config.yaml
n_mels: 80
spec_augment: false
targets: ["voice"]
head_dim: 32
fused_qkv: true
width: 384
lr: 0.0022
Rows from block 2 of a small sound classifier, named by matrix and row number. Rows with one number belong to one neuron. Each number is 500 + 50 x the weight over its row's rms, rounded and kept within 0 to 999. All counts start at 0. Numbers have three digits each.
Before each neuron's rows are labels from the 100 clips, of 14848, where the neuron reaches its largest size: "responds to" is what is common among them. Only what is clearly more common there than usual is listed. The data: short read English sentences (LibriTTS-R). In brackets: how many of the 100, against the usual share in percent.
# gate: MLP gate (model.blocks.2.mlp.gate.weight, 768x384), inputs 96-143
# fc1: MLP up (model.blocks.2.mlp.fc1.weight, 768x384), inputs 96-143
# fc2: MLP down (model.blocks.2.mlp.fc2.weight, 384x768, transposed), outputs 96-143

responds to: voice: female (100 vs 53.9)
gate.256:470527537581529532375481512526470528492512477505502526454588493475516501464515518507476523592429488477573509617485552523544526520398446462565512
fc1.256:570498542538518424401453471582486552423500479435480485448566519436536487484551518552428556737394474427572527548501483499588548504447484467494470
fc2.256:453521537417581492526528508491517463541524487533379461584466421566512443561496491406516479483527513429495570568500505546445449581476533408456561

responds to: voice: female (90 vs 53.9)
gate.706:550469560478530429491464486452503469457586504402463484464447423448497403567522560447560515570566431502518511514531433474473511501541528526547525
fc1.706:514466468560561516468523426551477532525494477477514569436482503416472503561491573524538490514451554565524555486464463464541538558467511535584473
fc2.706:485512612486547500467523473472522494502541515549487479530470437547598423536493436479479485553438482510616479539605530482445478620453466593459591

responds to: voice: female (100 vs 53.9)
gate.14:577462573533551453465473476608542623452546586373530517523537528500554570522486433491499414693428455485562503523571535453503584519500597487493500
fc1.14:575498630490459391427491452556444600443564537394459471454578551442502515498526540558447520674392510460595466532538510460554576549481467497521501
fc2.14:596471423484489521424530520535469526570558500498534516491525564470548548527539506444440466560601447450504464497590420503522447487475499510441514

responds to: voice: male (95 vs 46.1)
gate.599:502541452526468534590526572497568508481542523566472475537514515562493447527493552457483398542501461511512523413542557551454555443586568520416431
fc1.599:454451479506501598506472495479519450551476552525480500537462458537509407524493597439540510468499498561549457493425480427610569495475530506551533
fc2.599:525455503546469532435540571464542487532494486520467525475571487461491482543474536444416554416592410446436497492444394453546437460500536469425492

responds to: voice: male (96 vs 46.1)
gate.212:524488446416401535596484516401494477502489474600532423578460489547469472537522515517485496352554509465476461395537534553500514466540501550461465
fc1.212:511594381571411596503580498558421477478472500503473514504472429509439586539545362493452538373444442488373497482377535498400469573444489413479433
fc2.212:596464476553445460550487509465503481418490547510621488498531521423486471532544515562505616509503521545516465459506487540633514428515523512491464

responds to: voice: female (98 vs 53.9)
gate.403:525460578592546433404471472520541590414555503411461509469525511470576475538503512525471526650430471518538439571452497393551530566443493509583552
fc1.403:506504423463460565568504502460457383542511518572549482559517468538463566502479425489524435339605517510415493413536507542407445501540499518411461
fc2.403:451601529451566496562530528479475479558516470493504465516510491512428482480537443462507472380544451479451540491488487503523474441527518468395534

responds to: voice: female (100 vs 53.9)
gate.143:592512499555446473492480531523498491477453535473498464483436496488568453440552445556448466529487489496508502485468572444552529540495515455446437
fc1.143:353530470467569637521550382429457451474497503564555459460516494432475488477400486494463452408524485463405493473487483500505450463474540452513535
fc2.143:551431526518535435533498468521607495542522599480492452513407519479574399526627517534469526490527445537518489449543445447534504478502542471500501

responds to: voice: female (100 vs 53.9)
gate.642:542456528567573457414459465553554574483502471447445530479508500481568492577532514458496520643417454532538501575460538397567480533405478511593513
fc1.642:573443550460496390481452529533482512415553527423532473544581552468528549489534420564474473694432465448571485481568474549517521519514522503484485
fc2.642:488415488442461446457519544571496473474514511529412507525446576566554465439452454573445415562473476437500503513501526514439523460527439526607438

responds to: voice: male (89 vs 46.1)
gate.723:499467472523469541593519553455517480523494480506439517569443466509423495444537552505457517377513465565444536402434409544593503459549456569518486
fc1.723:457485506385481549601537573485505571450547490524435582474462418542483574566480552539515505502493471537553513514497505396468550410548569511506503
fc2.723:627425505474384527449468520544477517491492523502510614458534495522548478507472514550482559459463508465473460484510498522512514478526586552484439

responds to: voice: female (99 vs 53.9)
gate.342:507478603560520395438456485541564560445518525390499496538517546443519537579493521509507497691390442527534486569567431414579536559512502493540530
fc1.342:502540560553488442406473472580395590476454466447517488431470608497515430509462509522441542615429498515579471570473499508511531519440504452533487
fc2.342:496508435476501487572517530433458516601449494474525464445501510416383526588536556478433597342578474534410490499461439499572510400512475530440478

responds to: voice: male (95 vs 46.1)
gate.664:447567429486473575522538515464460465617393474560547525505487461517435436428537477504481527308595543510467509472443556593469445506512516485475456
fc1.664:472548401505538583560556471466488448561461489560562552576463450513435535498516411487503459296629531530425499444498577550434439492500507519464477
fc2.664:508485524482438484495500488578508513409550510529406499522492504624604482462405511494516394605422529429528524535505510457431525577515506519529523

responds to: voice: female (87 vs 53.9)
gate.83:495481486453536454489486470486551551459571549498549444488544507509480550473572490471447331532509419448462497419554489542443515431585498497459517
fc1.83:446479372446381469583455520452454453471543498503478487488445493554449483486456424545514385454520432466468497500480579498487503521553456495514583
fc2.83:477478627493564471482512464543521457545508575514397500580499496574602465448427536483512453602439592444520540512501517475453474577511470519546543

responds to: voice: female (98 vs 53.9)
gate.291:464495527612585472373461489548557617451495475408490526478558522464535498508520485485475588671459514478572484619462511407510433516371463473616521
fc1.291:513438390451459541563546515464482392451506567548501468533564484541492533479488420456448397341561457488418542455509549541429514442572498488433570
fc2.291:515482541516456514534520517593535488523459489537410539550531559613542509417511390527515426538502457462507537494554488458473590517544537553571423

responds to: voice: female (84 vs 53.9)
gate.11:445465526561557504413518453603483588485494504393490576529480458426664482561500488470488494575401468530508478520552522426540499524446492473558481
fc1.11:446446532467500525492552500449428425485459459560506550505526545475468553487463428498573543496522527452496505469589452575485475523410582525421503
fc2.11:464565536445509456545473562503487461531541469459438476584591490536488527466454436413458489443578495464511552481481498492462469556489519472413508

responds to: voice: female (99 vs 53.9)
gate.401:421523521617531494391498498547523535507510465504504541447527502466571474537485493517493591564425540539551470573444594443528468513388445470650466
fc1.401:500509420459465554592526499454515418540507529540512510537481474553441565475509448442531449317623498472409521442525517549408446454563522537434523
fc2.401:524492457531460491529470501418476558525476489473619499420504531360443547565559524565503610409576442576435470483479437541601491447489459493460433

responds to: voice: male (96 vs 46.1)
gate.511:472461456466573570550509567470537454541473476518423432465538478496596512436458522432448553416548530555528427421426429456539566390439502538498470
fc1.511:528554407509507562579558476460492457530488511488559531567443439544483509488545436447478510362594491553410496469487588515420503499538536470464505
fc2.511:585490432495438456469504554466466543563487550501657499438454504431507578504554540519542587495489483518476443480482459574616544485513416445539480

responds to: voice: female (84 vs 53.9)
gate.391:590484520559548466412464439568532626456560503497469514537485507515592502560585459493419547620372500535551453518453567461570506500457466555539544
fc1.391:493500530530551511513509403492627485496476516458454509496446445505518400500468581489564466470523477483518525568521488423495512493460523505555598
fc2.391:520498541474586512453512472545583459471551506551358484602481461580578411468483478447510408552475477462529517497515471422409494520493557472490559

responds to: voice: male (72 vs 46.1)
gate.274:475560533544525493537470471463496481479512480482503580425590539507523546497518463513487467548508562443486495551487591473449460517491425514599524
fc1.274:443480498479348498647449525447555499566523455568472425518526437535476537464421483576462452497453479484567536406528529582481567459509463571413414
fc2.274:509475471555519501617466412534457526439476548527555491456522488520498546472458531503473567625480567551560414491505496544509507464528517534623470

responds to: voice: female (97 vs 53.9)
gate.725:401515507360497500480437545487448482490496556497562422542539503485457521458480509566481382429542473480495538568438463541446502508586456532516504
fc1.725:572452509498450581564500500508488423521488470490462534541501414560422614504436497495484458384571534553519521431515536443451399440495516435445422
fc2.725:565543455498457477375482501407575548549396520478498451398505485451462487568541557543520598381573471549480504436470409509504472483448532387461488

responds to: voice: male (95 vs 46.1)
gate.330:521426579515520423422493500484494567470567453445430451487627464406538608621490494496526462683380513481517491550502393509523560502472433516528589
fc1.330:488426596556479440452500552537478491476480544491557436548570592453520498552474545515518489629394511419515519471525450519518551590427418487459465
fc2.330:451549557472568515474538536541508456494520416528388513568493448554499484470480451428508430534521523438514565546492462553453477566518490480490590

responds to: voice: female (100 vs 53.9)
gate.170:511483527556570517548481463569530535491510584544518458455590535497556492531420484457424452640418442420484449526403483480583524488456441512501552
fc1.170:521524569568495458450443466624475596522510480508449477437485439415561432552547595508508527620427445508525490554477469423565529481501512425507558
fc2.170:538450520507448493401483510604433508398533531540480533539551484532601464447430581558523477673444518487512450563544557478418491560457452510592491

responds to: voice: female (94 vs 53.9)
gate.186:420432472418509472520486499525433488409584516441532525500553554498421548451458417503512518507527534476465467525490441510471514596544489569385468
fc1.186:512536512618519463414553556597534533498476436483593492497461552520474475528514552452450572587430570556552476601505508471565560549443444490615463
fc2.186:475503536458517484537522478531523503428525586528455510535472503619573515416478448507523401633433594473502555492470560492375510506512474529581548

responds to: voice: male (92 vs 46.1)
gate.377:564541552491528507400600422513467495551459456492420509565519504443470438509538537546475471543495457509465478544502416417540577448550507478447513
fc1.377:444555507596511527425491462560508477524443515491469516409554553510570444573566544556461546568446473495597552593366522450534518515461499487502495
fc2.377:496482487534453504505465517431461518549476439496585510446510526402455504602579542527541610394557463555451481516471471504575523447456456501521460

responds to: voice: male (97 vs 46.1)
gate.417:521477449406464499542554553473457458499500527584453535541443488510492506464497491540432500401609482548428523414461449488453541510695520496433518
fc1.417:558556456439584517567483494548542490480558583505539492440483511579474519498459479471523452385551409509508481535462545468474492464572511547498514
fc2.417:548463392524424413578507452458455458479490598505574508422446514488514508467508522581544534585457509559479435451495552505561589413533491528579466

responds to: voice: female (96 vs 53.9)
gate.272:430487499429483566577471507445498475570440435574499564554458481480470431448526536513519504351594540465480471439465458518478530482587533476465493
fc1.272:489528440482499526542522514485525428523460541588511465602484459534533542516484408455549454415607513465461534388541523576434503503510515535391479
fc2.272:500546480461508490569484606447494544554474503452575483447509506389430527570572555506458588367575461491440516523475485490587442466510484460435478

responds to: voice: female (99 vs 53.9)
gate.293:400520554613495524473497548562588513541478486504604504528506502555464545432507541489477545559430466457536548531485415463459460481507512466523474
fc1.293:541536480590525508423461501482418561501443472484539554430489534429554441484526468566488567619410518509559513569456512531570516548505443470576417
fc2.293:520593527451510543418516514533452582418544489431497452439409418442518504459563526520565588474447445585526471493500341500570531523574501430504483

responds to: voice: female (97 vs 53.9)
gate.116:459522607556509479397479509487574479556487453503455501610496522455573425557493609507598464652475390518478463489563492433572531504401495457611551
fc1.116:471504548589503503344509458493501499545439448522520544535459537496607406509491518524572474652385489558538539558476494394599490558375490431564541
fc2.116:532449459522436454554443501459530506555507576539547530400539546474512476547583507578579552393509483579435528484513440466502498418494536507471467

responds to: voice: female (97 vs 53.9)
gate.743:525451555526513429405477474569561593476536532448440477520495503514584505556477544551462548632422481512519457557485472386523522541443445509555615
fc1.743:454511502536471525431506521521533567525437381512480524421505588496507396467522588467466585515388469569540447523466472482578485476465488470584555
fc2.743:551459549509455528515563419509499449560499444461545485504485498420446466530475502524524609420541564561444479569542504493483505531513461485533427

responds to: voice: female (98 vs 53.9)
gate.423:453523442395469520600566506461447490507517496569536480534471472538457559487461490540511390440578478459534574357556473552484518522633551510347461
fc1.423:497513568498511436443451543530494546476515495432442474385495512446550433448487517548407604593438478532602502627427463483538547536451457486544484
fc2.423:421513512499463487517519492576493508420484465558463493541581514611547535457464462482509373622410504524534471482503675501389495582537572469561568

responds to: voice: female (83 vs 53.9)
gate.162:451517430509481477530488515527452432467524465459579503481527486521431585482455453476474478544464513442470522475528498646444492527546479521526497
fc1.162:508493563552543463429473476529469613452494482448454508473502546475577425504521542515483536618368510505604499583471501462589547517464516464555510
fc2.162:507453485527489448498519446559478483415464520496514530519465499526534484429429509562539419656404545511555462441521623524444554508507487534569460

responds to: voice: male (97 vs 46.1)
gate.539:536460511515479540570496517486498551601536515493429475514482429552474424533475568521440479382636502541456506468576492450575527519495504500593470
fc1.539:486534450484481571505564520542422436510540494519515490516456460483443498434478488452538527488556526496441565470590367470392398483514389440457478
fc2.539:551434419535453455500515490454463491466471469498584502477504521447489512544505496594572611537503520521480453500499525490543538530440548431479437

responds to: voice: male (96 vs 46.1)
gate.46:474543450449457555558510510423474446582454506584619544448454498539461470444472459467519504329577581539455562461440520622421483456561484468464493
fc1.46:518445590420426536519488526497467427476576541445446427523517515502454561469498462521480491467505491419517518455475459534437511525569482509368489
fc2.46:465564503531492477532520487498502471571530483507497589551455494472501443484539432462534418392556478514465575506448433424483480453435574494415548

responds to: voice: male (80 vs 46.1)
gate.111:554476495396552415561393475529436578441532604471511417564453578560511484521511548555509610544510432524419522453468350486489532542529413507456480
fc1.111:475481465493448461620510507381566508521522407426454515430579472571565580467442516521522398529500460513515478509582566561499558483539556512546470
fc2.111:487571458483409510548467468477502546595446517489509496412539544410499522510508615507429566439490422531457485429477481539489535491570408537506477

responds to: voice: female (99 vs 53.9)
gate.576:439527553616519465379488441537552513472496497445504524479580545446535547525493428472486502691432526483530471612496542442555489540419415464569510
fc1.576:446551477506467547537575492468471434542554528523525482543508437513438559430519453469539450410621485461395511429478542570392458479526482523421500
fc2.576:539410448523489462521481468578522494451544580533554503521527597581546487449514511572499415645444514477535463476559551506447570486467449577568486

responds to: voice: male (90 vs 46.1)
gate.106:440488458490464555608497563471509456636445490633557506459452504534445504447515520492547484349557517497474488462497544558465430496512526505444425
fc1.106:428543510548508520529482482491509441534453442536567441432439443503421514519550518435533471329489549528466466524460578586471436490437497469501449
fc2.106:478465474564507525528505544408472563566488476511631499435538577420459481530546523568526595508569490493439508472542501558619550465447411485458433

responds to: voice: male (79 vs 46.1)
gate.756:574369618530516440512509486516547540437603513397475437495523533520531514506532509520461465626440446496489484523554425429592600525523483520472583
fc1.756:390532485571517559408521491524602560509469433458547525426494523470587426490485595475450499503494516568508519464448549410606533467533521482582504
fc2.756:596445438547456492443536428513532487433493562497511526496499549515559497481465514588519519647402542520531478519577541495496542484487477507554504

responds to: voice: female (98 vs 53.9)
gate.241:553404604569487456428504528548553531428505507484515452547515477480547518546524534521528387646389478511544520486597464364628468510458479446441553
fc1.241:499462576511478436459419494527564577458468504419475454441488536492530437519491601557457559641365510504583475530505457468597543536479497520578520
fc2.241:467521538455527520512515473557511494414548524550438499530474522612533515383404448466498342609433517462549537483505566525387541522507512485556525

responds to: voice: female (99 vs 53.9)
gate.566:510463550598555462395478471552548573454507482444484524472563535429571500569511504500475538661406498525535453582493504405554514525382491490618546
fc1.566:512472446439483523591548494462500416506537542549525503594501465559442611487499428465506424356623478461435541422539546531419469489542537532432498
fc2.566:530499424502398452477484590413495531533444501465639538502493517404399533597552557576500599436586445579479469484489425541611448433495515517480450

responds to: voice: male (96 vs 46.1)
gate.524:462636457458501559565549543508520396544435494521540515459452477531460454371496518500518497341551539527510520463457502592417450467586499490433475
fc1.524:524646389521559570465542458509519462548475493553553504443374462506504462455522480475493522389528569513433490533391538545421414486557467443480496
fc2.524:460502489493559534514480458478479597445529500410521447453521426495511396568512575437492590554529516482470473545484455513488558590434403457481509

responds to: voice: female (89 vs 53.9)
gate.317:495525540436469554545521479519445438590520456539487490477486446502445496444518480515587465388551506518487540427557513617481509505563527481451496
fc1.317:545461514473517447378485464566572552483499586467467518503468514474568447544590537506412542587404505500446464512482499414550511486436559494553523
fc2.317:480523517469480488490488492403450535557489477456496482483494492402455496561563532511537605411549452540403485543458464475581379452464494554472472

responds to: voice: female (96 vs 53.9)
gate.767:508512414443441527616471522495513464496502456569549493454526490559475549442516496501415510402559541474476520417492519602420508435599517550395474
fc1.767:446556452489411549575557522486518385560485477608552489523451466547502555538496398478555466344574488475474523452538528602456420465512547487418437
fc2.767:517500453524445493542498488499418508496484558450623497443528521416452524523537544602527588467517512576454441475470513532592543459485437488501462

responds to: voice: female (97 vs 53.9)
gate.414:509500504596573462465466489494530567462542530412511516518543482502516521545514490489515506621433501515543501579507498420498492556402437532575461
fc1.414:441445523520505505475430498491504592517489545433464508533472505521595414582523568502449494549424477476587512518548513501612558556463464503592489
fc2.414:476577505455481513531556634491515525577554431545511555573467431489532485573534548464474526365596474478456590569493486509564475441487583510435484

responds to: voice: female (99 vs 53.9)
gate.404:526489546592541421422516523547519579425516540462495499483537482508483485569464481485501516640465501564476493629529490438580464549464509492554591
fc1.404:455532463470495541567574495452488401534503514545509498571487478545410567531488457462545452333651506489396530414531495572428429479541493514422491
fc2.404:459560495496481525523486546434501520618462461468536491403533498427440530584564502462480582309591478502454561520447448495564468470482505461423486

responds to: voice: female (95 vs 53.9)
gate.450:497470566567525461504466483555515563479501567463543429600538566447581570549542469473548482653403554438560459545517510489544455530492497510521524
fc1.450:487467469540564480486434516422476581521536539475495511486476506555486498531598495536515592465426597482570491503535469520477530498484416534478471
fc2.450:429480511494518466595525474431458538597460464409567559401535483450394603512537453566530599350577465584439461490503491534564506460502483523444431

responds to: voice: female (88 vs 53.9)
gate.464:456507514428456480551485580489404537442496549436477411537462476464393536399503558546475463469558442515482494407551486555524496456618503561493522
fc1.464:453505513495571508547537537503574541492494560479450535392420516532598426437441541468483528566361522520597527570439440454501506414452578529597532
fc2.464:516454508483479458553556454569524461482538536509478525514581431592574470466451454516529428587467513489565540433512500510468558473486504503540575

responds to: voice: male (98 vs 46.1)
gate.469:419617497501496506529496511434420457466503487493546541495487481468432577420516408531541523484512540435478523559464481652481492484564523444462484
fc1.469:529506513402420502612492464532556489533588465514455441499499400542494574477528483492464484353581428532492541497536486523399455400606488551510496
fc2.469:468457542470403492490427595371439541519445480388581444485574501455483590460500528585490549489510445555453526511435474535543503400456445507481413

responds to: voice: male (98 vs 46.1)
gate.99:616462515504515371500466510527462569459568476398458429497545530462522588498502485503538493678483471434496475551509521481384552505507465511565558
fc1.99:459541473561561584455497533459564523551446516530398512489440413497508408489571535481491506428537507546507526538462565454596526535448573464558454
fc2.99:529463562433559552488494510565550452486524487578410497586514561606611448464495414457451387551419551438518532510553541474416475547529517508526543

responds to: voice: female (88 vs 53.9)
gate.430:493434522558507424435504480532509570457544457452497527464563566437511520531500492510490562650404535539506454603421503475538548489430414475588562
fc1.430:462505458443470517607542494476493440507518529505519490527530500574432622444489426469549414395608445490433513457551530589389448484540495504410489
fc2.430:584492467496429461559466457426494486529481529473615493465514541376407485573581523540408587376558443542417475472497379498604494464510540470506482

responds to: voice: male (93 vs 46.1)
gate.751:533483520560489460433438480485555610508554593368517546554496560541464523531575553473501445619477406508567545584462476474539460528450513514495521
fc1.751:501475554539478393408480515580475525440499489464541480446561586453546495467504518519526471712403518534590464492552521487571545547406507443523467
fc2.751:504479441512462505500511476501486492474505526452625410402543519533469460420483559558566554584561493547507517508439549533369451427460362526548458

responds to: voice: male (80 vs 46.1)
gate.741:528548503422557557502494481462521538491424555532609483567483469438492553573467491495526506594520478523511544508599472532549465584441546434483425
fc1.741:491507543472484451557537500526542494559597556393372463415422525464554576439541472514471494526543424387441578538551415431483468489545436504520553
fc2.741:530524465575397415489513552439436449530482544489594461441482496440454535531487514626486582477532570547452465522462499577612496508483474546521441

responds to: voice: female (86 vs 53.9)
gate.301:491570499421456528470485490521479478508546485472506481459462402461372448461442479471549586420492580549490556420519485530524516479529430519521552
fc1.301:497471480383461539614489501451509397525536555583504460551460456547430559489455501466545473393558515531374499382506480563428459450589523506435484
fc2.301:493551539495542524526469538433480506665519473462507570506474442451429470631572486467416550384564452478398496532459501523491505482481526491456568

responds to: voice: female (99 vs 53.9)
gate.655:521458576621552457320460483570491554438504476473508518525584556528514542505491503481457458689409479472588465532562499407557500544442476510520521
fc1.655:470510562583404449322448466561440517495403443432525533519538567467462431441504467555472522597434431542529475528460503477556522555439495533561536
fc2.655:439449556489576437519525478506520478362547495527382431565444404597505424443488467450542398573497557481563515592478521449412510546468526481461523

responds to: voice: male (95 vs 46.1)
gate.617:474551448467493593550495530452453414550421500557571471516489504541388508426507456516526498340576555473473575460515536613438475505537524493415418
fc1.617:504472450590614532384460521485456479521400457526557543473447552507511426493474514495542524520515540552507427500435528469555430546500441478555449
fc2.617:437500449499499514510464519421509542517474474443563477405526508434420559571554512530606547429559517515459539518490478532651477434489464445489441

responds to: voice: male (88 vs 46.1)
gate.382:441526489505490568497479537503528463630448451573483479504454423496544432485520508482507584312558594456479427514369537438492454457457482468553492
fc1.382:509449459436500587565532472438535429532538544519483506527486412542485521482519504457546432323602530499392551417521514510457509468559490532416540
fc2.382:485488470483500516570496417525582514426486528509468540502530460532526486445454442522493435516443556422526483442455592523408527495530526501576513

responds to: voice: female (99 vs 53.9)
gate.666:478466490558558397385506494487525612528488504443504515407512505455507544464551507450536520659486414458417543503426594459473455533534447497538577
fc1.666:496482605551486403400486488552516498494465491369532477418638630478521505474498498571499472668428534490582474536501513513530525548478449453433540
fc2.666:519486514484513535469496477598535498430521526568416483558494504614595476431440502454493376633423527461536529464528553498417525522513502513576516

responds to: voice: male (96 vs 46.1)
gate.314:460515524539458554528463547516566498456537432486515456413539521572468624406535492478521534518396548511483502494462429590462458480503510473440462
fc1.314:447480498569593525440519408537502532523466510502533605552552531508557463480511538504533497559572521526487440449505560407555536569508485508498560
fc2.314:538469470542435494532485544425476497533462481460591498444520490354444498591562540549533615402560470548429429502465472511601492448485493520454444

responds to: voice: female (97 vs 53.9)
gate.334:519504558561443490431501420594613488500573513515473449601487584463630444417475518535514482625461491536515448507452467391534476484456484458552557
fc1.334:506494548556521449399438478519499538440415485522512516472548577476531457529558532498516560653435568529501469539433570473534535526422518465503565
fc2.334:542487469515414506543483532409491485557460547472550519431504519367394541572571529576534579383576446539436456460530419524639463445479501486469485

responds to: voice: male (94 vs 46.1)
gate.577:441514555607513459418437502548479510454469467414590451483586599488565572472485447497561500679432486530540510516578477549557518539485462474501514
fc1.577:478577471487436471537533538496503449505504499584581442605485493470445586546444448470517469410505465481404486508528497546461375513454487502469478
fc2.577:520492515464530500488553459589547489469550510582422502606524471613547502421471441450521419595478517437581551467492510465414534543484534507471528