From a checkpoint of a small sound classifier.
Model: 12.3M parameters, norm layernorm.
Training: 6400 steps, batches of 256.
Data: trained on short read English sentences (LibriTTS-R), 26041 training examples, 62.9 epochs.
Rows from block 3 of a small sound classifier, named by matrix and row number. Rows with one number belong to one neuron. Each number is 128 + 24 x the weight over its row's rms, rounded and kept within 0 to 255. All counts start at 0.
After each neuron's rows are labels from the 100 clips, of 14848, where the neuron reaches its largest size: "loudest" is the band of the loudest frequency at the time of the peak; "responds to" is what is common among them. Only what is clearly more common there than usual is listed. The data: short read English sentences (LibriTTS-R). In brackets: how many of the 100.
# gate: MLP gate (model.blocks.3.mlp.gate.weight, 768x384), inputs 96-191
# fc1: MLP up (model.blocks.3.mlp.fc1.weight, 768x384), inputs 96-191
# fc2: MLP down (model.blocks.3.mlp.fc2.weight, 384x768, transposed), outputs 96-191

gate.305 [129 118 145 160 105 115 153 132  96 156 122 162 158  76 127 113 125 149 103 103 102 109  94 120 132 139 151 139 121 133 143 122 150 108 113 115 132  78 123  71 135 137 129 116  89 123 137 148 130 125  96  97 112 101 132 130 130 117 180 148 146 122 135 136  98 107  99 138 149 145 149 131 127 104 142 149 177 127  98  96 135 156 106 118 121 151 167 106 159  96 127  97 109 142 107 158]
fc1.305 [133 115 136 134  87 122 118 150 136 130 153 133 155 105 133 146 142 139  84 123 191  97 158 132 148 107 159 131 150 127 157 134 146 147  79  98 118 152 126 138 150 157  98 127 126 149 134 143 138 136 159  95 106 141 143 107  88 165 193 163 154 107 131 117  74 131  63 115  90  99  85 151 183 117 161 121 124 114 143 127 134 191  83 127 124 159 143 127 141 133 108 139 105 110 123 131]
fc2.305 [120 121 138 125 155 130 149 118 137 165 166 139 113 123 131 119 101 106 129 141 169 152 160 134  76 134 102 130 141 112 180 117 138 136 180 150 104 129 126 133  94 110 140 135 147 144 125 154  87 179 130 158 137 130 128 114 151 139 132 156 111 120 141 105 158 120 145 141 124 121 109 145 143 125 103 161 125  91  94 108 100 117 150 144 149 134 143 124 133  99 171 135 133 168 130 133]
loudest: 500 to 1000 Hz (26)
responds to: voice: male (75)

gate.360 [125 112 126  82 123 144 167 119 135  94 122 122 140 148 164 120 136 113 164 109 113 112  86 143 115 137 129 132 134 141  87 184 115 114  93 163 113 166 126 183  84 111 139 165 137 140 100 151 113 118 111 138 148 115 131 129 141 117 121 141 142 143 152 142 175 145 140 161 148 115  88 128 141 117 112 117 142  95 125 159 144 145 123 118 188 103 155 110 102 122 140 150 150 135 107  88]
fc1.360 [101 134 124  71 136 124 175 132 139 116 111 118 129 143 150 119 115 100 152 128 156 146 109 133  94 145 119 146 106 127 111 176 134 108 111 168  88 146 128 166 111 134 154 154 101 136  76 137 110 129 157 112 156  75 135 147 143 103 116 132 159 118 117  99 197 151 132 160 127 112  97  99 125 124  91 150 123 104 154 120 158 157 125 148 141  97 155 124 106 152 151 164  97 113  90  90]
fc2.360 [112 168 169 117 141 120 138 116 139  59  94 128 171 125 156 118 112 132 121 114 103 137 129 154 117 151 115 131 130 141  59 146 143 131  33 137 142 113 116 161 137  92 126 151 151  80 112 125 140  79 123 150 119 104 109 123 136 121 118 144 184 153 148 167 139 132 139 178 165 162 109 121 154 128 112 123 116 108 100 143 115 134 157 135 148 109 125 144 110 126  86 129 117 107 134 140]
loudest: 4000 to 8000 Hz (46)
responds to: voice: female (88)

gate.470 [125 132 112 113 156 121 140 121 128 130 148 132 147 134 144 140 126 135 154 119 113 106 110 127 146 168 133 140 114  97  80 143 137 108 106 156 111 134 132 151 113  91 123 122 119 100 114 140 123 127 133 145 144 170 119 133 148 134 131 143 142 166 149 115 194 148 148 133 163 168  88 122 149 119 158 118 140 126 148  86 159 153 121 129 171  92 107 126 114 158 141 121 172 160 134  96]
fc1.470 [106 110  99  66 171 120 162  97 167 108 132 116 133 116 130 145 143 105 158 103 137 120  95 138 172 147 119 137 123 133  76 160 101 112  61 151 114 107 144 130 109 138 125 139 131 148 148 134 148 108 143 123 117 135 100 128 156 119 146 142 168 147 145 149 122 135 121 126 173 139 103 146 123  97 173 102 131 139 119 122 111  99 112 103 129  68 135 117  89 116 100 110  92 153 104 132]
fc2.470 [151 129 126 114 146 120 136 145 146 130 155 109 131 111 156 120  84 113 132  91 156 188 142 116  86 120 109  88 105 120 115 105  92  91 145 161 125 111 106 142 118 106 127 112 105 123 108 141 138 193 144 144 121 117 129 130  98 128 117 164 156 143 138 123 150 129 126 142 134 129  79 115 167 103 122 184 128 122 118 115 110 138  90 142 192 103 158 142 109 130 119 140 142 168 141  90]
loudest: 250 to 500 Hz (27); 4000 to 8000 Hz (25)
responds to: voice: female (87)

gate.9 [128 141 138 177 149 125 143  89 154 150  86 112 168 123 128 129 125 105 108 121 117 109  98  87 150 155 128 158 144 139  94  91 142 186 112  62 136  82 125  74 120 130 147  97 121  94 105 103  99 141 122  95 173 135 119 126 150 128 136 125 145 128 156 161 138 186 136 100 120 112 117 150 147 146 103 135 137 118 107 141  94 144 141 151 103 139  92 122 150 135 145 128 131 121 123  98]
fc1.9 [142 136 176 158 137 121  80 117 121 142 136 130  99 114  87 143 130 147  96 180 116 114 143  85 149 152 145 147 129 117 158 104 137 145 166 109 173 103 139  96 153 156 149 118 122 109 133 115 151 133 124 117 140 173  95 102  92 150 118 112 101 134 132 132  68 127 112  96 120 150 145 118 117 119 154 124 127 145 124 168  62  93 116 153  77 159 103 130 175 106 132 124 150 144 138 145]
fc2.9 [118 108  96 139 113 125 132 126 103 177 159 124 101 107 101 137 109 144 128 143 135 136 131  92 111 130 153 132 161 108 196 115 120 103 216 105 119 158 155 116 130 121 120 109 108 156 148 101 128 152 140 143 151 142 166 122 156 145 160 108  94 101 123 104 104 103 118  77  73  99 132 150  90 125 126 142 148 126 136 119 127 110 123 135 108 137 131 123 158 133 161 130 133 151 124 155]
loudest: 500 to 1000 Hz (28)
responds to: voice: female (84)

gate.181 [166 105 153 141 173  86 108  95 155 166  86 151 112 108 123 132 135 143 110 160 120 119 158 147 142 155 139 114 140 128 173 120 117 153 176 166 160 118 119  86 173 166 144 108 106 110 142 117 153  99 116 114 124 218 139 121 136 164  98 136 148 160 125 119  96 131 122 111  94 158 130 115 113 142 107 106 134 154 148 140  94 115 165 134 106 110 141 138 130 123 134 123 144 152 119 117]
fc1.181 [127 143 118 182  98 124  94 124  97 144 163 145 132  81  99 134 153 156  95 116 124 127 136 131 120 118 147 126 140 139 155 119 140 167 157  78 153 129 119  86 157 142 114 109 117 109 180 118 143 134  84 125 123 174 145 117 124 124 151 101  96 118 139 133  64 111  85  83  95 146 179 156 133 139 156 111 146 139 137 156 119 111 102 122  99 153 112 143 165  96 142 113 153 139 150 145]
fc2.181 [125 138 175 133 142 122 119  89 127  90  97 107 149 164 148 135 124 123 124 106 103 143 118 141 126 123  99 120 152 153  55 123 142 103  85 136 113  94  90 143  68 125 122 166 134  74 126 144 173 106 142 140 163 122 107  86  94 126 120 129 148 136 152 155 100 133 104 153 141 136 100 119 153 147 124 116 126  92 112  97 122 135 129 137 172  59 119 127 128 111 118 122 121  97 147 113]
loudest: 4000 to 8000 Hz (38)
responds to: voice: female (86)

gate.563 [ 82 147 119 115  91 128 131 159 142 142 140  73 152 166 113 177 141 166 117 123 116 149 167 118 112 165 128 160 158 129  70 113 143 176 156 161 138 100 121 116 146  98 137 108 114  82 156 124 131 146  73 107 151 157 128 151 162  89 149 178 170 141 116 135 120 123 127 105 115 154 110 158 151 157 124 115 132 134  96 118  98 123 112 122 106 128 152 102 169 139 129 140 105 107 112 105]
fc1.563 [185 110 149 140  87 121 113 119 160 165 101  97  98 178 168  79 104  83 144 133 159 153 160 110 118 145 161 166  94  99 174  79 148 136 110 110 122 160 133 142 167 156 141 164 124 148 107 149 119 158 173 119 146 104 104 161 141 130 136 140 132 146 126 110 140 105 151 115  92 100  84 115 117 102 114 135  89  89 116 145 129 148 108 115 128 122 137  97  96 125 127 116 134 135  90 111]
fc2.563 [116 147 166 102 175 121 118  89 106  87 108 111 158 171 144 102 127 131  77 122  72 146 117 168 140 135 142  82 136 141  57 133 136 120  87 146 135 108 117 147 147  85 115 110 157  87 122 155 110 115 119 162 126 116 132  90 121 173 135 127 164 131 136 155 142 144 136 176 167 162  81 157 154 118 160 131 137 114 102 123 129 117 148 140 145 137 159 147 129 109 130 132  93 114 115  97]
loudest: 250 to 500 Hz (48)
responds to: voice: female (91)